A small sound classifier, trained from scratch: muon at rate 0.018, trained on synthesized solo parts of chorales (CocoChorales).
Rows from block 2 of a small sound classifier, named by matrix and row number. Rows with one number belong to one neuron. Each number is 500 + 25 x the weight over its row's rms, rounded and kept within 0 to 999. All counts start at 0. Numbers have three digits each.
After each neuron's rows are labels from the 100 clips, of 14848, where the neuron reaches its highest value: "responds to" is what is common among them; "peak on" is the class under the peak. Only what is clearly more common there than usual is listed. The data: synthesized solo parts of chorales (CocoChorales). In brackets: how many of the 100.
# fc1: MLP up (model.blocks.2.mlp.fc1.weight, 512x128), inputs 0-127
# fc2: MLP down (model.blocks.2.mlp.fc2.weight, 128x512, transposed), outputs 0-127

fc1.460:473474455488486489529539494476486486551515505512541473481445502514487509467505494460492453477481517543493487526510484508531494488512487493470485524498466519503448486507513536527473508469465493455495465530530507528514509506513520552543515473524464504539488530500527463520523463472507507486491528514495545480513547482494501506466515535522495497487517457505523527524524538498455502472487
fc2.460:494511546523525476451467514462494497471529486495474455504511472497486502514501508571494493526507508471491581502504503495493479527501519464545529475526480499496502471538472479516544497501476522490509520525493490523507508474521494494500461478540531465490473495485441520459478525474477499486527475481558528508526492453482468503496495506534482523515511466473520528525516497540489510476496
responds to: trombone (100); note G#4 (43); note F#4 (38); note G4 (32)
peak on: G#4 (35)

fc1.213:513515517513513480507513480492508491479524507509452481508519451580516552490520501475502490498505480535496506466482458488481493496506505531495510511505528464492550479514480447463512482514550488504509516503487468500513479529477539486517479525440457536505508453498490504537495506471469528506544517519517467460489498499539484512529491531516533453457509513476500480534505503488462533496530
fc2.213:506517485483526518473495473504504438476469529457526491506480491450538511551465517490495503545487504557524498507546473478529537503463544518483455527513533556496488531507512526487503495475540480502518460480502473501466508510474492528466505499488510504519541460477495469491493476515499535458482464493492520508502497492487512541474532487523503513504458513511501520446530496522488494472513
responds to: double bass (100); note A#3 (35); note G#3 (30)
peak on: silence (90)

fc1.27:509490499519480505515500478491518475497455494521454528492531490554536547484520483477493496440488488463509496492496469537476529468485489557458522514478524492491537529517534505556511511518491492536489487529532515518498525497459498554498496500513457462534501484504492522451489527472500492461473510478476478512480511481479498492543484506531487500523496526507477532529567483470478512517507
fc2.27:475473495469478498475435504456482468476537515508480486561506493498487533509523511543478511504497439561535509519538522515458526527518522505468508538511513491461487506514470502497518478491524512504510490505551472492508484489513515479498489543491508466506472501546481504535490494503493527517542492462470437509501489542501504473500491478509484507449528534480484481505547479495500531484488
responds to: trombone (100); note G#4 (42); note F4 (34); note D#4 (31)
peak on: silence (99)

fc1.362:490462457500485509518486462530565479481476485506516471495521510525494479484507481510484501487485477475502498461509470532481531497495484518540489536472527472456474502486545519499534464524519500477516480498509457506504474519511528463543528534545524514545496515528539521501558553474459530460479487483542500504516458517516487521512445524520491505498511493484507467487494492496491530484477
fc2.362:520510517470468497524493504492524436462502521493508466487499466529474533504535532504461499472529472490472476492478523507554538493462524537517517513504520503490484489505510513493445536495536487517518502542531537479493497490491492525482472508520438478509492495518509504480483538502511488508477515469475460520546497492496532464494468463502454473487508529552514492538513549473527512461502
responds to: trombone (100); note C4 (39); note B3 (35)
peak on: silence (71)

fc1.86:507514490528501491527518508472495517519479464462436497541474472507509484465480516465516489492495499547469532521493513476495485509499512495460515486487474506451522492453531473470537520479494485480471513479522484501511474561519484502512535514473520510497517487522473524524509466488526467533494527448544475547449483531516534520510522491461496469535502529497541542482490519520510509523473
fc2.86:490501508468519552453502497535533523507489566488489497490488489533559475500513384550490484491473519457489549486503521468488507480470483497546474499530535489516502507499472511525492511485511497501517482495491459552504496461484487477484511470545485517514502520498497510487474477491517483478499482532473541519482487501534476501493501510513484549512490502517489500491526501515460497497511
responds to: violin (97); note D#5 (29)
peak on: silence (43)

fc1.281:510472510498540531505529541496493477532511521510452481466521523532487481504483457514541468442491501481472507487529501524482477473513536512472491491484474500470475508544511497519472478473515476540494525563531529509482516509517520501555458493520517464528472479500483503441500501481478499507476517492489503467484502472535478500540528479484492492508492520486513520506556459529515562496504
fc2.281:486507481435504481532504489461508479522508497508509539528498538522523472490491530505499474497514494514523502476493529511495525492544539486518507520497495514513499513489523475519529477460458487499542515572506517441474481503485532465495524471564527502504483502517460484502461502451478524491489451440479486472489499511535501490539531502504497528485527462472504514491491498480462498547517
responds to: flute (100); note C#5 (41)
peak on: silence (100)

fc1.369:499491513476512507491517535525518515512482483502482518443434497525502515487509514455465464498515501469506516567515518503504464469507490483509527522545516518531500504466547485519522471486545449477496526487509448479528508504493521502513492488525493462469447513498488490490494495504486471527511496483450499544441512515535512500513523536478487526522508512486495521489509486536424507496481
fc2.369:507514487511489490516478552465483466509496511467488537544526518512502527505519473505466505549483500504483488515486504454482532491531530513521498508456484540514511483503510474493442453521498511486469471492485486490551519472484446465515465478507501497531526523459526491524498501501481463494450527531471548480497505490528494458496526492532520531478472472517514528507514557506555488502508
responds to: tuba (100); note B3 (48); note A#3 (41); note C#4 (39)
peak on: C#4 (30)

fc1.85:482463477527503496520505529523505481478494488527520512501456510502529487519465445503469510491513478481495524482465510451514479492500469520479520512508473497537540541486477464509484503480505448522483494511522486544506507499571453487499504466486517477526549491503453544491539505486501526523502498510450474526538517483503449503534486471520556482470528499521524500493525486485531464495510
fc2.85:494464484500460533458491509518504521538460473523500545488489494472501508483472533523495510506490502490533467487541514527510491556474476464515509473517487493515522493472507542491546545522511492502541503490488496513526472511512503490499472519494527508470472497493507484462434530512497504468510488540523515476498559486516522485555482478488445438480476458500473510506466508544524510493503
responds to: viola (100); note D#4 (59); note G#4 (39); note F4 (34)
peak on: D#4 (30)

fc1.159:463492529500521499532503526543522455505487546523503499494527474473462486500518440441509480509507494495498526484556529499467502475534500491483490488438506517490472461481514499470517506509499536500474495516529510523543481530494486485552509542498477492520498487511522527461519495494487489525438509479503521559539505534541485464512486509486491507500474504508507475451484510505468460477500
fc2.159:499505477515561502467489538493547504484508501453468523510486507496491464508538505531473468524490501519508485478466488486515490470498484538488502492522493530484553467560514543476476510497482477502479478519450491487474515477488490480516536464468500480523467507497524524529463497507502499496492518487508489490522491469446539482537545499474560498531520472521526483500473457490514540501550
responds to: violin (100); note B4 (38); note E5 (27)
peak on: silence (30)

fc1.314:461488514517479508517546518494511504531518518484492485482505499525503466503511466516541490498510485475494440494535520452488492469539493469510532512478451508483496527509497484520488501463519515503490544539556532500496542538500529478536498515465495492531510484478492477477490501476479501469485453524530485471447514513567529484531503465482458508505495525494511509473501498506445555493517
fc2.314:496541501485496477483447533484511470519522495498461485487499513499504508501510527517488495489483488532541573468525524524491512497475541549464521526467483549489514461522473497496519528472473457479532472524481508489543473514493462540506531486484511469485500503467463478523534502499484496524476506457520473503486514499519492503512505517493547481481519493516483540491536451439463508525508
responds to: flute (100); note D#5 (50); note C#5 (34); note E5 (33)
peak on: silence (31)

fc1.246:490497505494520502518455550488519528497485468509510466510470528520527551520532508481498487506520492517511559555500512549489513476513482529509507487487472488549480458453507527531512542514516483464496521493528513492514513496497516498492463516503422506469469492492493494511474459493470515478503544503527485464536479459491491509462488486496474496539494475506459456544533489489494513471519
fc2.246:440536483540486486535510499474519499496548498524566460546494457478490522488459538491486482496520509479523545515490479463485487520495480490483522491520450509539509472501482498524476471510478527549468482496559489495467539481531513504511502480529490476497498536501486472507511521509483521470471533531511525514466478514488471492506500541490538494500491461513510503466515506507524497442481
responds to: trombone (100); note D4 (54); note E4 (36); note D#4 (35)
peak on: D4 (37)

fc1.105:497501481479524493509465490504498459496526484499469512543515509535543475511484515534476522479489517489455515510486492507488520459496519436558505467520549471539516443501514478533540464507549513493465499532502483460477458503465499518506526510486505498535491539479514510442507513541515508464523508500523511499521512500505499477550496497506501534489499495507477478438454487509477499498481
fc2.105:499493473570503504477500479492504514534515491523481485492484500536509574491553520480485514487537512485513512475508466492514449524538531498474481527490480516473526459492521533475476479500488511546497542489440496511492532495484448447526485507517489512496504505496508499520485475500534478483483558505495504462515501479465490516497528470515466458478541484480483519530526495500547474490478
responds to: violin (100); note D#5 (60); note F5 (53); note F#5 (26)
peak on: F5 (34); D#5 (27)

fc1.340:507486484502526450492491483500528486493475512526476461527503498496513463466494472480504509510457468499497556521531517527493525520492517472511540480541511521469519498471519492511495515500511544493511470443485492494491514533509510542490451487508505507508521474473466483466518479499499489494567529481486493482533501493464534498519479490448514544518509487466470458491530488511576499459542
fc2.340:483514499522457496524488490508530557509496458518480466490489536450472484457499495518506489489459475520517511487547481457478482481499529510491495546528503528488536522516506500513518487513498541497490544481503541481529520476475474496531484452480513526492527485501460490531483463477526506462530484525465466532509466490501512498506484493445551490517521505520483500555471535516498529459500
responds to: saxophone (100); note A4 (27)
peak on: silence (81)

fc1.31:506489539495522469505493511432493511535468471517484454475502517485517512509497482502481550522485483495509495556494533482511500520480507533510485482529506475493493530519492524520516477494557498478504515535441507517485472508500513513494513452515524508502523509493477463507481485468523475498488462538485528503488474527508507477522451480558460490445534497495510448512509474522571522507498
fc2.31:462506420504485528469509492481526480510543520532456475509483503503539528535498561475526484467493489479484520524510526486509513505520487508533471519480510431495488475547483539507523502499485493510474534509519496501502441523538503501487482498540474502451488489516475547478517485482475501502498487536496502479513484528462495511499500548485500531528463499503492533519521505514480463498450
responds to: clarinet (99); note E4 (31); note F#4 (25)
peak on: silence (58)

fc1.435:483497537520490532508497510543519514530480501501495505449475492534512534514457467448504452507482498493496486490489519463493480504504500478508504487507504530493501535506514523538503461483478487528503466525519506491485449514464529509458452511495484537502558494479471484480517498520480486478496509486515545571551469496489529481526498488483517449514511473540497482534471486439531510506480
fc2.435:481484453520532443547500514458428507512480531502450496536528504522514499458521504516486508544533500524548505518506484469507505499537447497466534516521478492518477518488466523483534499477540507478454510516497473481521521510514493530508507515519472482483467480533506508530516503492481498504533466501471500497485483554507520488510464517498471505497509538516505537469452489526483462490483
responds to: flute (100); note F5 (69); note D#5 (67); note F#5 (26)
peak on: F5 (38)

fc1.496:524480484515491475463520511501501530490554556532559479509510495532493467492518473470514524507537504521460499494521453470489473507513478475527475519512497520497462490506554449518514490504477492526454468485475531517510488514498500462455489473476509499481505448479540515538540520534507498484503507507473503471512493508483487486497504487517474539518473481472492497545512472534535474463549
fc2.496:500509518553553477549452504516468476494490498454470533500521498495487436532514525470510460462455490503507492508495526471459492528457503519479477543490506512495466510490511485489542435535526510508502513536507534543481506543463513543503490521476483535488505499498503454480552506475496504500542509522538517509483510498474476521488510493447506496509491502523482496499498487505495477494519
responds to: flute (75); note C#5 (50); note B4 (37); note A#4 (34)
peak on: C#5 (26)

fc1.226:493509498527514513523488535533505504483510499490527508485498523498424502511483485495511505531542511486507503474514473501539480519528498435516479482481491533497453483525466498510567495482563482455511479506503488482510451505494550480553512505463531522497482477497509530499461507494504484522504507469494508523470494528456518557453461482502535507537528498468497476489519505472477514495480
fc2.226:474507447514520468523490529547455522537523495489482556517509460533508455523454487518502488502503449496499478463498506502455490464510494474525498506516525489499496489502481543529508474539499544512471525511461517517490505489480503430478505481500494470554521527525515491505460493482493488486503470497544478523508492530537456488469501509527521484488531485521547485500493532500479527531485
responds to: tuba (86); note A3 (46); note G#3 (29)
peak on: silence (86)

fc1.300:514532490478546491511481528549514499468531507542494532504479474508501538512502465467557509519493543526491512495501506508476484504546505493459472479535523520476514500504472507490502473503535449505510517464486517502525517498449478523459471512463512491522551473455454533504479552448502514461493486478517489499513527510495501495503431493466513512517527480480514503454501517493503497478511
fc2.300:468523506524498469480494519468493519515520517519494522476503422514534520502520496499454472487513494543516446513504496505477485495506475483472478517486502483520511537522441495483489514486571473504522522486494504555473503507517503479523479509500474482488518456480494510512481477527520494465482528497527537526526541490537517487496469503476529462473508467464486474482549531506559515530482
responds to: double bass (100); note B3 (38); note G3 (33)
peak on: silence (100)

fc1.296:474512493541517475512536487545527494516483450484493503487430519474519501497482497514494485527516464492499502516512501511496524505497501494562501502476539542492533511529541464549501492467546475516533520465473484511483538495514492524498474479480497524498497525500467505520536450473526477512507502486491515469501488505449516521449461519477529486488527520496536476467529509517470538460462
fc2.296:479512453502536485492517486507494507489483496536492482522556511522501481481482509503469474456475492494496498503521506523498475493473514533486525490503496519487521521508541479462512481549490532519501451489467520521552517457473493522467475473504480490526494548486503482546445523478480508525513522555488473545490498489492531481546513480554494490503460461470503522541440503476525514487507
responds to: saxophone (100); note A4 (30)
peak on: silence (62)

fc1.133:510471494498502488500521530513493536501491554532503561496470540506492498470465506475530508499447480494505548459524476501516519456480488488510541490535509530486519491506523510542514502531509443442491494460488524489541481475527523517523502473503520535507494491490531492502488505521493468437508504478493477503501501508546486478495504484539517481461479495490525462509440471489502504557504
fc2.133:490482488526497478535505528529496549484475489505487521467538498517476514527474500510527499503488473475475485502542531529549507485499466443540500462446500511542475487481472532476514502470458476489517485499456521560540484548519522485459518531522503470517494460513504510488464511506512475502503531464487522505494494495547477499496461455523481496513489539514547465500502513484512490492519
responds to: tuba (100); note B3 (44); note G#3 (42); note F#3 (32)
peak on: silence (99)

fc1.468:527512510500579482541495511488520504546481513462504463513488505508526515459545511507475517517492517497508495518507472481529485475476488459467491508456493473533494487534491546520498517480513499465482482507526518501508513488503510501465518469442500483466482525488559460507498498453512553515493498519481560471490479501520466528519494516494515447505515466475487507502515489486506514452552
fc2.468:494472483479518471484505511471504484494500505509534528483510506514506474503489483515470477527532512556453534524513537509528485493458491467515493482536410550520483508498496512497506483517492501477495510503477479479490535500498509504511456449550516546486492477534477477499522454478506510521501508534531512532557513491502493502465449446513492485529519456489513521524509474533484510493534
responds to: trombone (100); note F#4 (53); note F4 (40); note E4 (39)
peak on: F#4 (27)

fc1.375:465518492519464508519527495505491490534509529473527470520514524478497548531478463536493509505509501512538454506521500473520487519525504484510507521494500514517523528488482467498528536517467476489517537528497477497516480528509529509559483498468498489524551457520498491471503477479463473480510543455446489487501516467497524478512476458457489493561485490499503511459539489529434513518484
fc2.375:479508532445465470507514503479484539506527486502454513514544488484496487504555487494535530484463525488536475474489509468479484522474515508556488457506485508522486542534492493497506506490523482492485502508523476500496473498485488465473518489558545550535495479508490514511483499485464477493515503464535519494489480434507510468494522514517466489481534503545525536539448506480486513505538
responds to: flute (96); note F5 (46); note F#5 (42); note E5 (39)
peak on: silence (96)

fc1.270:432509489497492461476490521498498531499455509525496564534517504464490478554513512496477555487529511494494517532528476504477505492495528475512479534479472494510557437480466539524511487489519522501479480529506484443476497543497513501510505498503484514525516516496514501479507514473511523506502527523491507497495501524449498521565510512512471531456509492498474501443475494516524456483483
fc2.270:549504485505488486502504451489527519513513497498492477511450515546482512498475526491495483580459520470527513482453545493501503486525492471470502469499502509493505498513515525534505522509503489516493533488525438535499490491478471516507454518491504485485553489482491524468526497508557480502495522498460468530492488525446470488486502505542506488469532505469537489466518457518537538508507
responds to: clarinet (100); note D4 (58); note D#4 (47); note C#4 (42)
peak on: silence (85)

fc1.443:466459494481458509524537485514506472547531512476460524510540508515504483496511510488543447498510461477509503463520526474501531512539513484488497498492477508525475522534490465509520467457493478497508530529542442543483512519521516466550521505493493487534487500449506481473515504488542500488487493515517513458482510480547507514532489473467510529501459514482456533502508465495480527484530
fc2.443:514491476497528526491488508503519499506467489518517502531495493479505488469501515532528484483485535501520508478521507515493451474529583526518497487461471555441511497541529495494515533485483512524486506576517486522540480488494473505496528484503506471518496482512484526494477475476479531485474505448485447524461529491513497492529503504492507487460491489509544478469496498456445548489518
responds to: flute (100); note C#5 (27); note F#5 (25)
peak on: silence (61)

fc1.79:489492459511501477527515507497506485490505532473472514478463474504483534512475504532531504484498490463472466503538499502497515465510493520516522522461533535480461513496502473522514513493517483440493507454452522490541529464492516479519541477487500482492538464481460522517543493517503506473529464528509495498477482478514515497496547537582517486535464520480519511536503459506545502474492
fc2.79:481492532537528501515510471473455500528484508531502519441509508496485471497533519538498493506525450509504551506475522499523542519517505462505457494540493499514478480501503483471474483522518465513470508505541536523496438512507495488453500494507470486508481493512531469466500470481482544534521533490462536532504505564499521500481510495469478485482474544506481463512513472502464485523538
responds to: tuba (99); note B3 (40); note G3 (37); note C4 (35)
peak on: silence (99)

fc1.465:488510463483493525511514509468467526503515547513490568494532484505485506469454531517519486504495474503469520473455483476500509482464466457548473481464511594534465514482506512476481504527504547486511477531507516516525466516554489487492498478511479523510544488490526474489489480498516497472511521470489502520459490496505498569513491492531520496485460500493525489490504485491520525513515
fc2.465:507477532526503513535485536518504507406482489468506466495508497509492478510494470545549504523480514537485531464493469526503503488477510491491495463528476521526538525524492541490485496477454512428487500523482522477524497455494526500484541510494559485482492520547490538497486467505508504454534506522514485522497481488479519455471497473544501500482508502507500472506530489480527480495499
responds to: tuba (100); note C4 (63); note A#3 (59); note B3 (44)
peak on: silence (99)

fc1.326:545480504509496475478489510511481511507477485502504471510505500518517506450456506487501528506460476511535495486521511493499496506525502487527505510522541510488509566494528469515476521476507486480509504470503481509517524502474460469496491466528490516505516525473462487540546489506501514511545539458524518463465496504425554465518468540487509508440514490482497477552533441508529486501514
fc2.326:539486499477481504503486491541528527512506481518479503511526543459480504515502467524462488536519494482503521509462482517450504503478504513538513517502468443491511472505513472509503537503517497488499494486469518506534514470489528554556512550458456506517488507514513457475497476467488454531539498531484526518518472460484501476527511487460510459498486545486492477537527497518525440491502
responds to: saxophone (100); note A4 (30)
peak on: silence (90)

fc1.94:489505476515501481522515520505535511492436480486461542545499519503463484478498514541483475486503541496503456481548511500514545483512514499454503511493487501477476489483523513481476476502493502510541518508490523510480536513482500514470480505521501466506446537500537497503514440490465497518539475552522507541498533501480488495527536550475462455461509474502501527510556492483466506508477
fc2.94:570527471480532469499534481471491510461546477526525517473523525517479507476501527543544504506452431466473520497507480462523527486505560533480509464492486544487514487532491477492496507523539517489477494460501504542532488473519477512491509496477519534492560496496474519485499482490482496483465487502519502500462533504487541472473512454525495505509512524515490496490477483501492492469503
responds to: flute (99); note A4 (45); note A#4 (34); note B4 (33)
peak on: silence (55)

fc1.472:508493497499470464462493470528500468499492520515463520502482495449535538466547483492502472478503483482528514470527511504481472512457495511548513479506521492489465490491492502501517525485505478473539482498519535492524549509489507478523496501521461521523529499503568497472511505463551485459491502469505474565515484529521510537511530527471484487428504522501455491513509522471525506539506
fc2.472:448477476482510518468516527490512455471484491536463491509529459530497474469478477519528536477499513490476487500467452489508495549517524516493507499516517535454477541510492546511472488545512491526469508525519484533512512537531505541494516523496508474520493489498503501542501523523480518481471510482498450518525506430493537493513546466514464478495520514487488455538492498477464503530489
responds to: trombone (100); note F#4 (38); note D#4 (38); note D4 (33)
peak on: silence (59)

fc1.376:492479503521527497493487523460526496529501453523465516499504490513506548469512487501502511501517466501511500517460498504481521527472508512522533524487508506466498550477510542526551499549474520494482504498504492509456503532522499487474517519477466529498518503498488487473519552468505483472445508430497492517458474528481555528489456495539520469435522522501476461495507533505503529512506
fc2.376:500471532518466519489521462455525508478487504469506462483500515532472494504507477523460486469517504533507498514458443505540469540522481554521508577507512479493508496481519526526471477493514489538526501505522446500481503475517487474484519498518475487513485546511513523481489518510504486483502486474493470491519445508531498508484521471520550508493492537468524467448500543482534504489533
responds to: trombone (100); note D4 (45); note D#4 (36); note E4 (34)
peak on: silence (49)

fc1.212:500497486490519463517520526520538515474477475598455511496493501513508504457498476508480482480526518519485493455505534525501549476503495506516540493511482527518483486467526438487500478498514471532481522502521494521502444488508539508500488495541493526494491471521488455512519499535477475513495511513522514510525496473502511544477470440461547518510517486529492460515470501497474526471480
fc2.212:502534457500502519468482492500488507542522521475521468489523474440505563492489483478509481499469530462485526499513477528502481532466489483517494506513449506502502517496530510456464530517495526488452477485525544531508529526528454486514518492477483476535490455491501538508481433492504531463515477469471510532500503515515492488519506500523448505512541546539500521513494510521529476503503
responds to: saxophone (92)
peak on: silence (62)

fc1.248:468512520443528555483519512528500481519474467468513508532461503531520521448489496512516514504494567501488483510518505493506491492479510504481504509495477510502450480480469490524467459496514533512462483469542503490492469491492513498507468524529514507480524461503471549478544506473503525527446509560507488505511459495481446464506497485527529526531519513502514482528480479527499529457503
fc2.248:491480518509519497508544484480491471477461456491523524487497499529510489507508484511474502523500538500509483477497525506553517492472495483514506458483490467498523531455511508517520526471545444508488518581516511546466483470483469460483528483417499546489467527483538481489490492505526466506490509507511508470486536515517475501513506494508479501495484513518517496482511548479531455491542
responds to: clarinet (100); note D#4 (34)
peak on: silence (93)

fc1.188:521508465485543511515500525517486529530504543486534498490522544518443481483488463493493523539495536503518476475519470507487498491497432472517493490493495535495508515494506503492506532550551478447486496489480542434545474506514518468524504486528481502475441490496516471510478458512507511509493479499520490526452504503493509498451447479534506552499497518494507477500478532507511504516496
fc2.188:502466486539506467518518498570471473489539539522500494544487484505512481531453510482519476476523478488520505442495494518530469446519519524508534487538483497495494530511468484491492470481457477495489487539445484535493510529513555464534475504511507502514510518541458516500533499511491520493488531483455499495480498489509494478483477505550513482477525523483524439504511486474517504483514
responds to: tuba (100); note F#3 (37); note G3 (34); note F3 (28)
peak on: silence (100)

fc1.127:465502483494495498488581467540483516510522526479526529529486520535489497511524489496487478504478521535485497475469514470491478511486503542502549466477501501453506481527464451495451431488533545522497512528516480531505498508504481482549466507463499496524498488500515478504499515501488475526456480516505521506475524484484521497510534472540521553475475500521462486515464479489532509488529
fc2.127:532531503478525489497503505512513532474505501530471527468485471504463521528502501473478508473532557477516469459508511507506484517519465481531511448503486528500512523468488516469495480515504531520506466501490535463484473466462489557507490531490547517466487523544488549473454509487488473523532479503525483465512532490499507492517481512435515503494520501497527532481502512529446449521508
responds to: violin (100); note B4 (40); note G5 (29); note G#5 (26)
peak on: silence (34)

fc1.194:483529469459491467510490509484481483541522535439517503547494503528525475530523506479475488525494498499494525524476479517468478469498533464484440526526527509502506494501545467522521434504525487495490500509493450487420508497501517480493539501534541536496525504481488512516528530539497471494512515487480467511519515486544495489478533479478499506479517532524471502484484467528520518473486
fc2.194:468538544552495463497509502457529542549534496495496492485517549493527478500515491506493531498505476464509516464460486492511446473518544457441485506471523513479511465509488537514522489516478493551504543486493484479534485510523476468475487533492472487492495491498518514532475477545534475503502484483497503519499500458476498506501530502493570500482483508453518492496494480544529493494499
responds to: violin (100); note D#5 (51); note C#5 (39); note F5 (30)
peak on: D#5 (32)

fc1.36:500489498516515485458501522470491477477497495511530478536504458501478531465494470499520519489530561516483468525521464494476491486532501543518520521507489489489502502544518504489524521460546496473479508493512460536502484541470510479533530467496484531511526484475479492474493499541530504550561495554515484471520506488502451492522447519545490501513487493486516524477497436508488471491471
fc2.36:462543524504485496496501524541492508509447476504529512467499505531472482499495515515526484508510507541511509479453528487441511515484516504522498491452526448490451478451465505528517477547448493515485514526465495516483479512480500469490534475497484471546468521525495513541503515469493494491479527526492514452505514500466491480533479476521543507520494519529507530567507528509504522508481
responds to: clarinet (100); note D#4 (35)
peak on: silence (54)

fc1.131:503529493490472489469545499472500504502514526505494480526479538509504499546468478480444480472499510485489485529467498509498501531510476476523511470503491522426491550492476543459496480485545524513445501507526498516468502564517507512494523504533490475513510520492499522477488486540503482499485524496522517503491519544482492477517487498539499505517507517513436480504420494535556496486513
fc2.131:499479522496492527477486506567528495505494493512451522506491459502490484510537498540519479514508490485517501492527508479540512441457476503522553490518516486518494506483491469495504535529527518484518523529503502512493437463501481485539436504460500510472466567509478501477477486453551460478504473504508518512537505520488465510477518523497522521502476502506535507519479483469525467520519
responds to: violin (100); note C#5 (57); note B4 (49); note C5 (35)
peak on: C#5 (37)

fc1.168:511491504521491503520481526516454465467506508469555518498519513478501518488552446504469522523518508506505499506522501509456497515475494503519510494502501506491460518515455463462498464472491509530473511494472512525475486510547487447474511500480506449508451569499535529508506475515479497511525553474501501536536467493469506489502504520461491541513483490481525447531543527501512532509493
fc2.168:522509519496478497485490503477503502523527512531526479540464481490502529514501525521497491522552533539448474450509486506437497510552523524495525482479506542498518499498540522456504463503514505484526495467511499522532482481505459504505472435487518530490526541466537449464498505517514466487509488503450522473497514478488488456550508465512511513484504452519488490502506496536495476494505
responds to: tuba (100); note D3 (38); note A3 (25)
peak on: D3 (27)

fc1.403:476494504503498541518501500506488472486495498555478504484471507559461526533481495506529485498516512459513515500502482504524463453493551498531510507471446505483522575519482498409545493530505534491477473519494484475495513532471484482440521543485504547520488501485503489526495503477488483482499505515483542514472479500500514508509484498531502493498494528492456527487508484526523533478474
fc2.403:497528500497498530555506466487506497486516503490522512454483484476521440447498468500502507532517500513460519508510541527538482468492472500511455536512519437530495500485529529514512526512494533474467494504565502483490502508480495528468493452465545472498502495453531457526527479504478496491513510503513530525493524526506501491484500495503479456554499514470473499524484502455545505485498
responds to: viola (100); note G#4 (38); note D#4 (27)
peak on: silence (90)

fc1.434:526467501460543494509484518529486538509499491455522492448504487514493482445509505476477510518507513527511512486485521532490461489504500510500499522524441503496532507481487516574449474487471485538501473493495505525479472560506539535506517458492511497532496469459475509516485508509501487486476504500516549488546458504515507517517421518505515499500492524507541506520512493462467522503493
fc2.434:488479500484514504507497517536489472471511530480529514525512543465525507478506521447526519489553508471512488512524519503538488489528475464496515469477508461479488435485490502466568527530509497463506504495503516504465454466535483464474493486503518472505499523524486506468530477505488500487502524545516542488510539549494528440527507513529464493525483472512452494465501479516508496516513
responds to: clarinet (100); note D#4 (45); note F4 (41); note F#4 (35)
peak on: silence (100)

fc1.82:529491501510518500469499502495467475527487534509504499493532522501505510505504521468551491509529470485533485527470470473523501513489526492494540493536530511503507479462469512507520569494530521456511476501525476418502504494517488536490486481483510531502502486464508536526493478491480503510477541473527520501468553462479524445468485511483496519511475487510512470497518508485468561439531
fc2.82:508479521474468515521477495515491497449483528476509456554481532481488475480459494510485489554500502488490549474503512512496494464535490484478465495517477490460504508541513508516496509538474479524497528526486506544475494511446532458524511528501510472485495492502471528501490489505489489510484479476483515510466509536546480518455517536524552462492483450540492481532534547491514537528498
responds to: saxophone (63); double bass (36)
peak on: silence (47)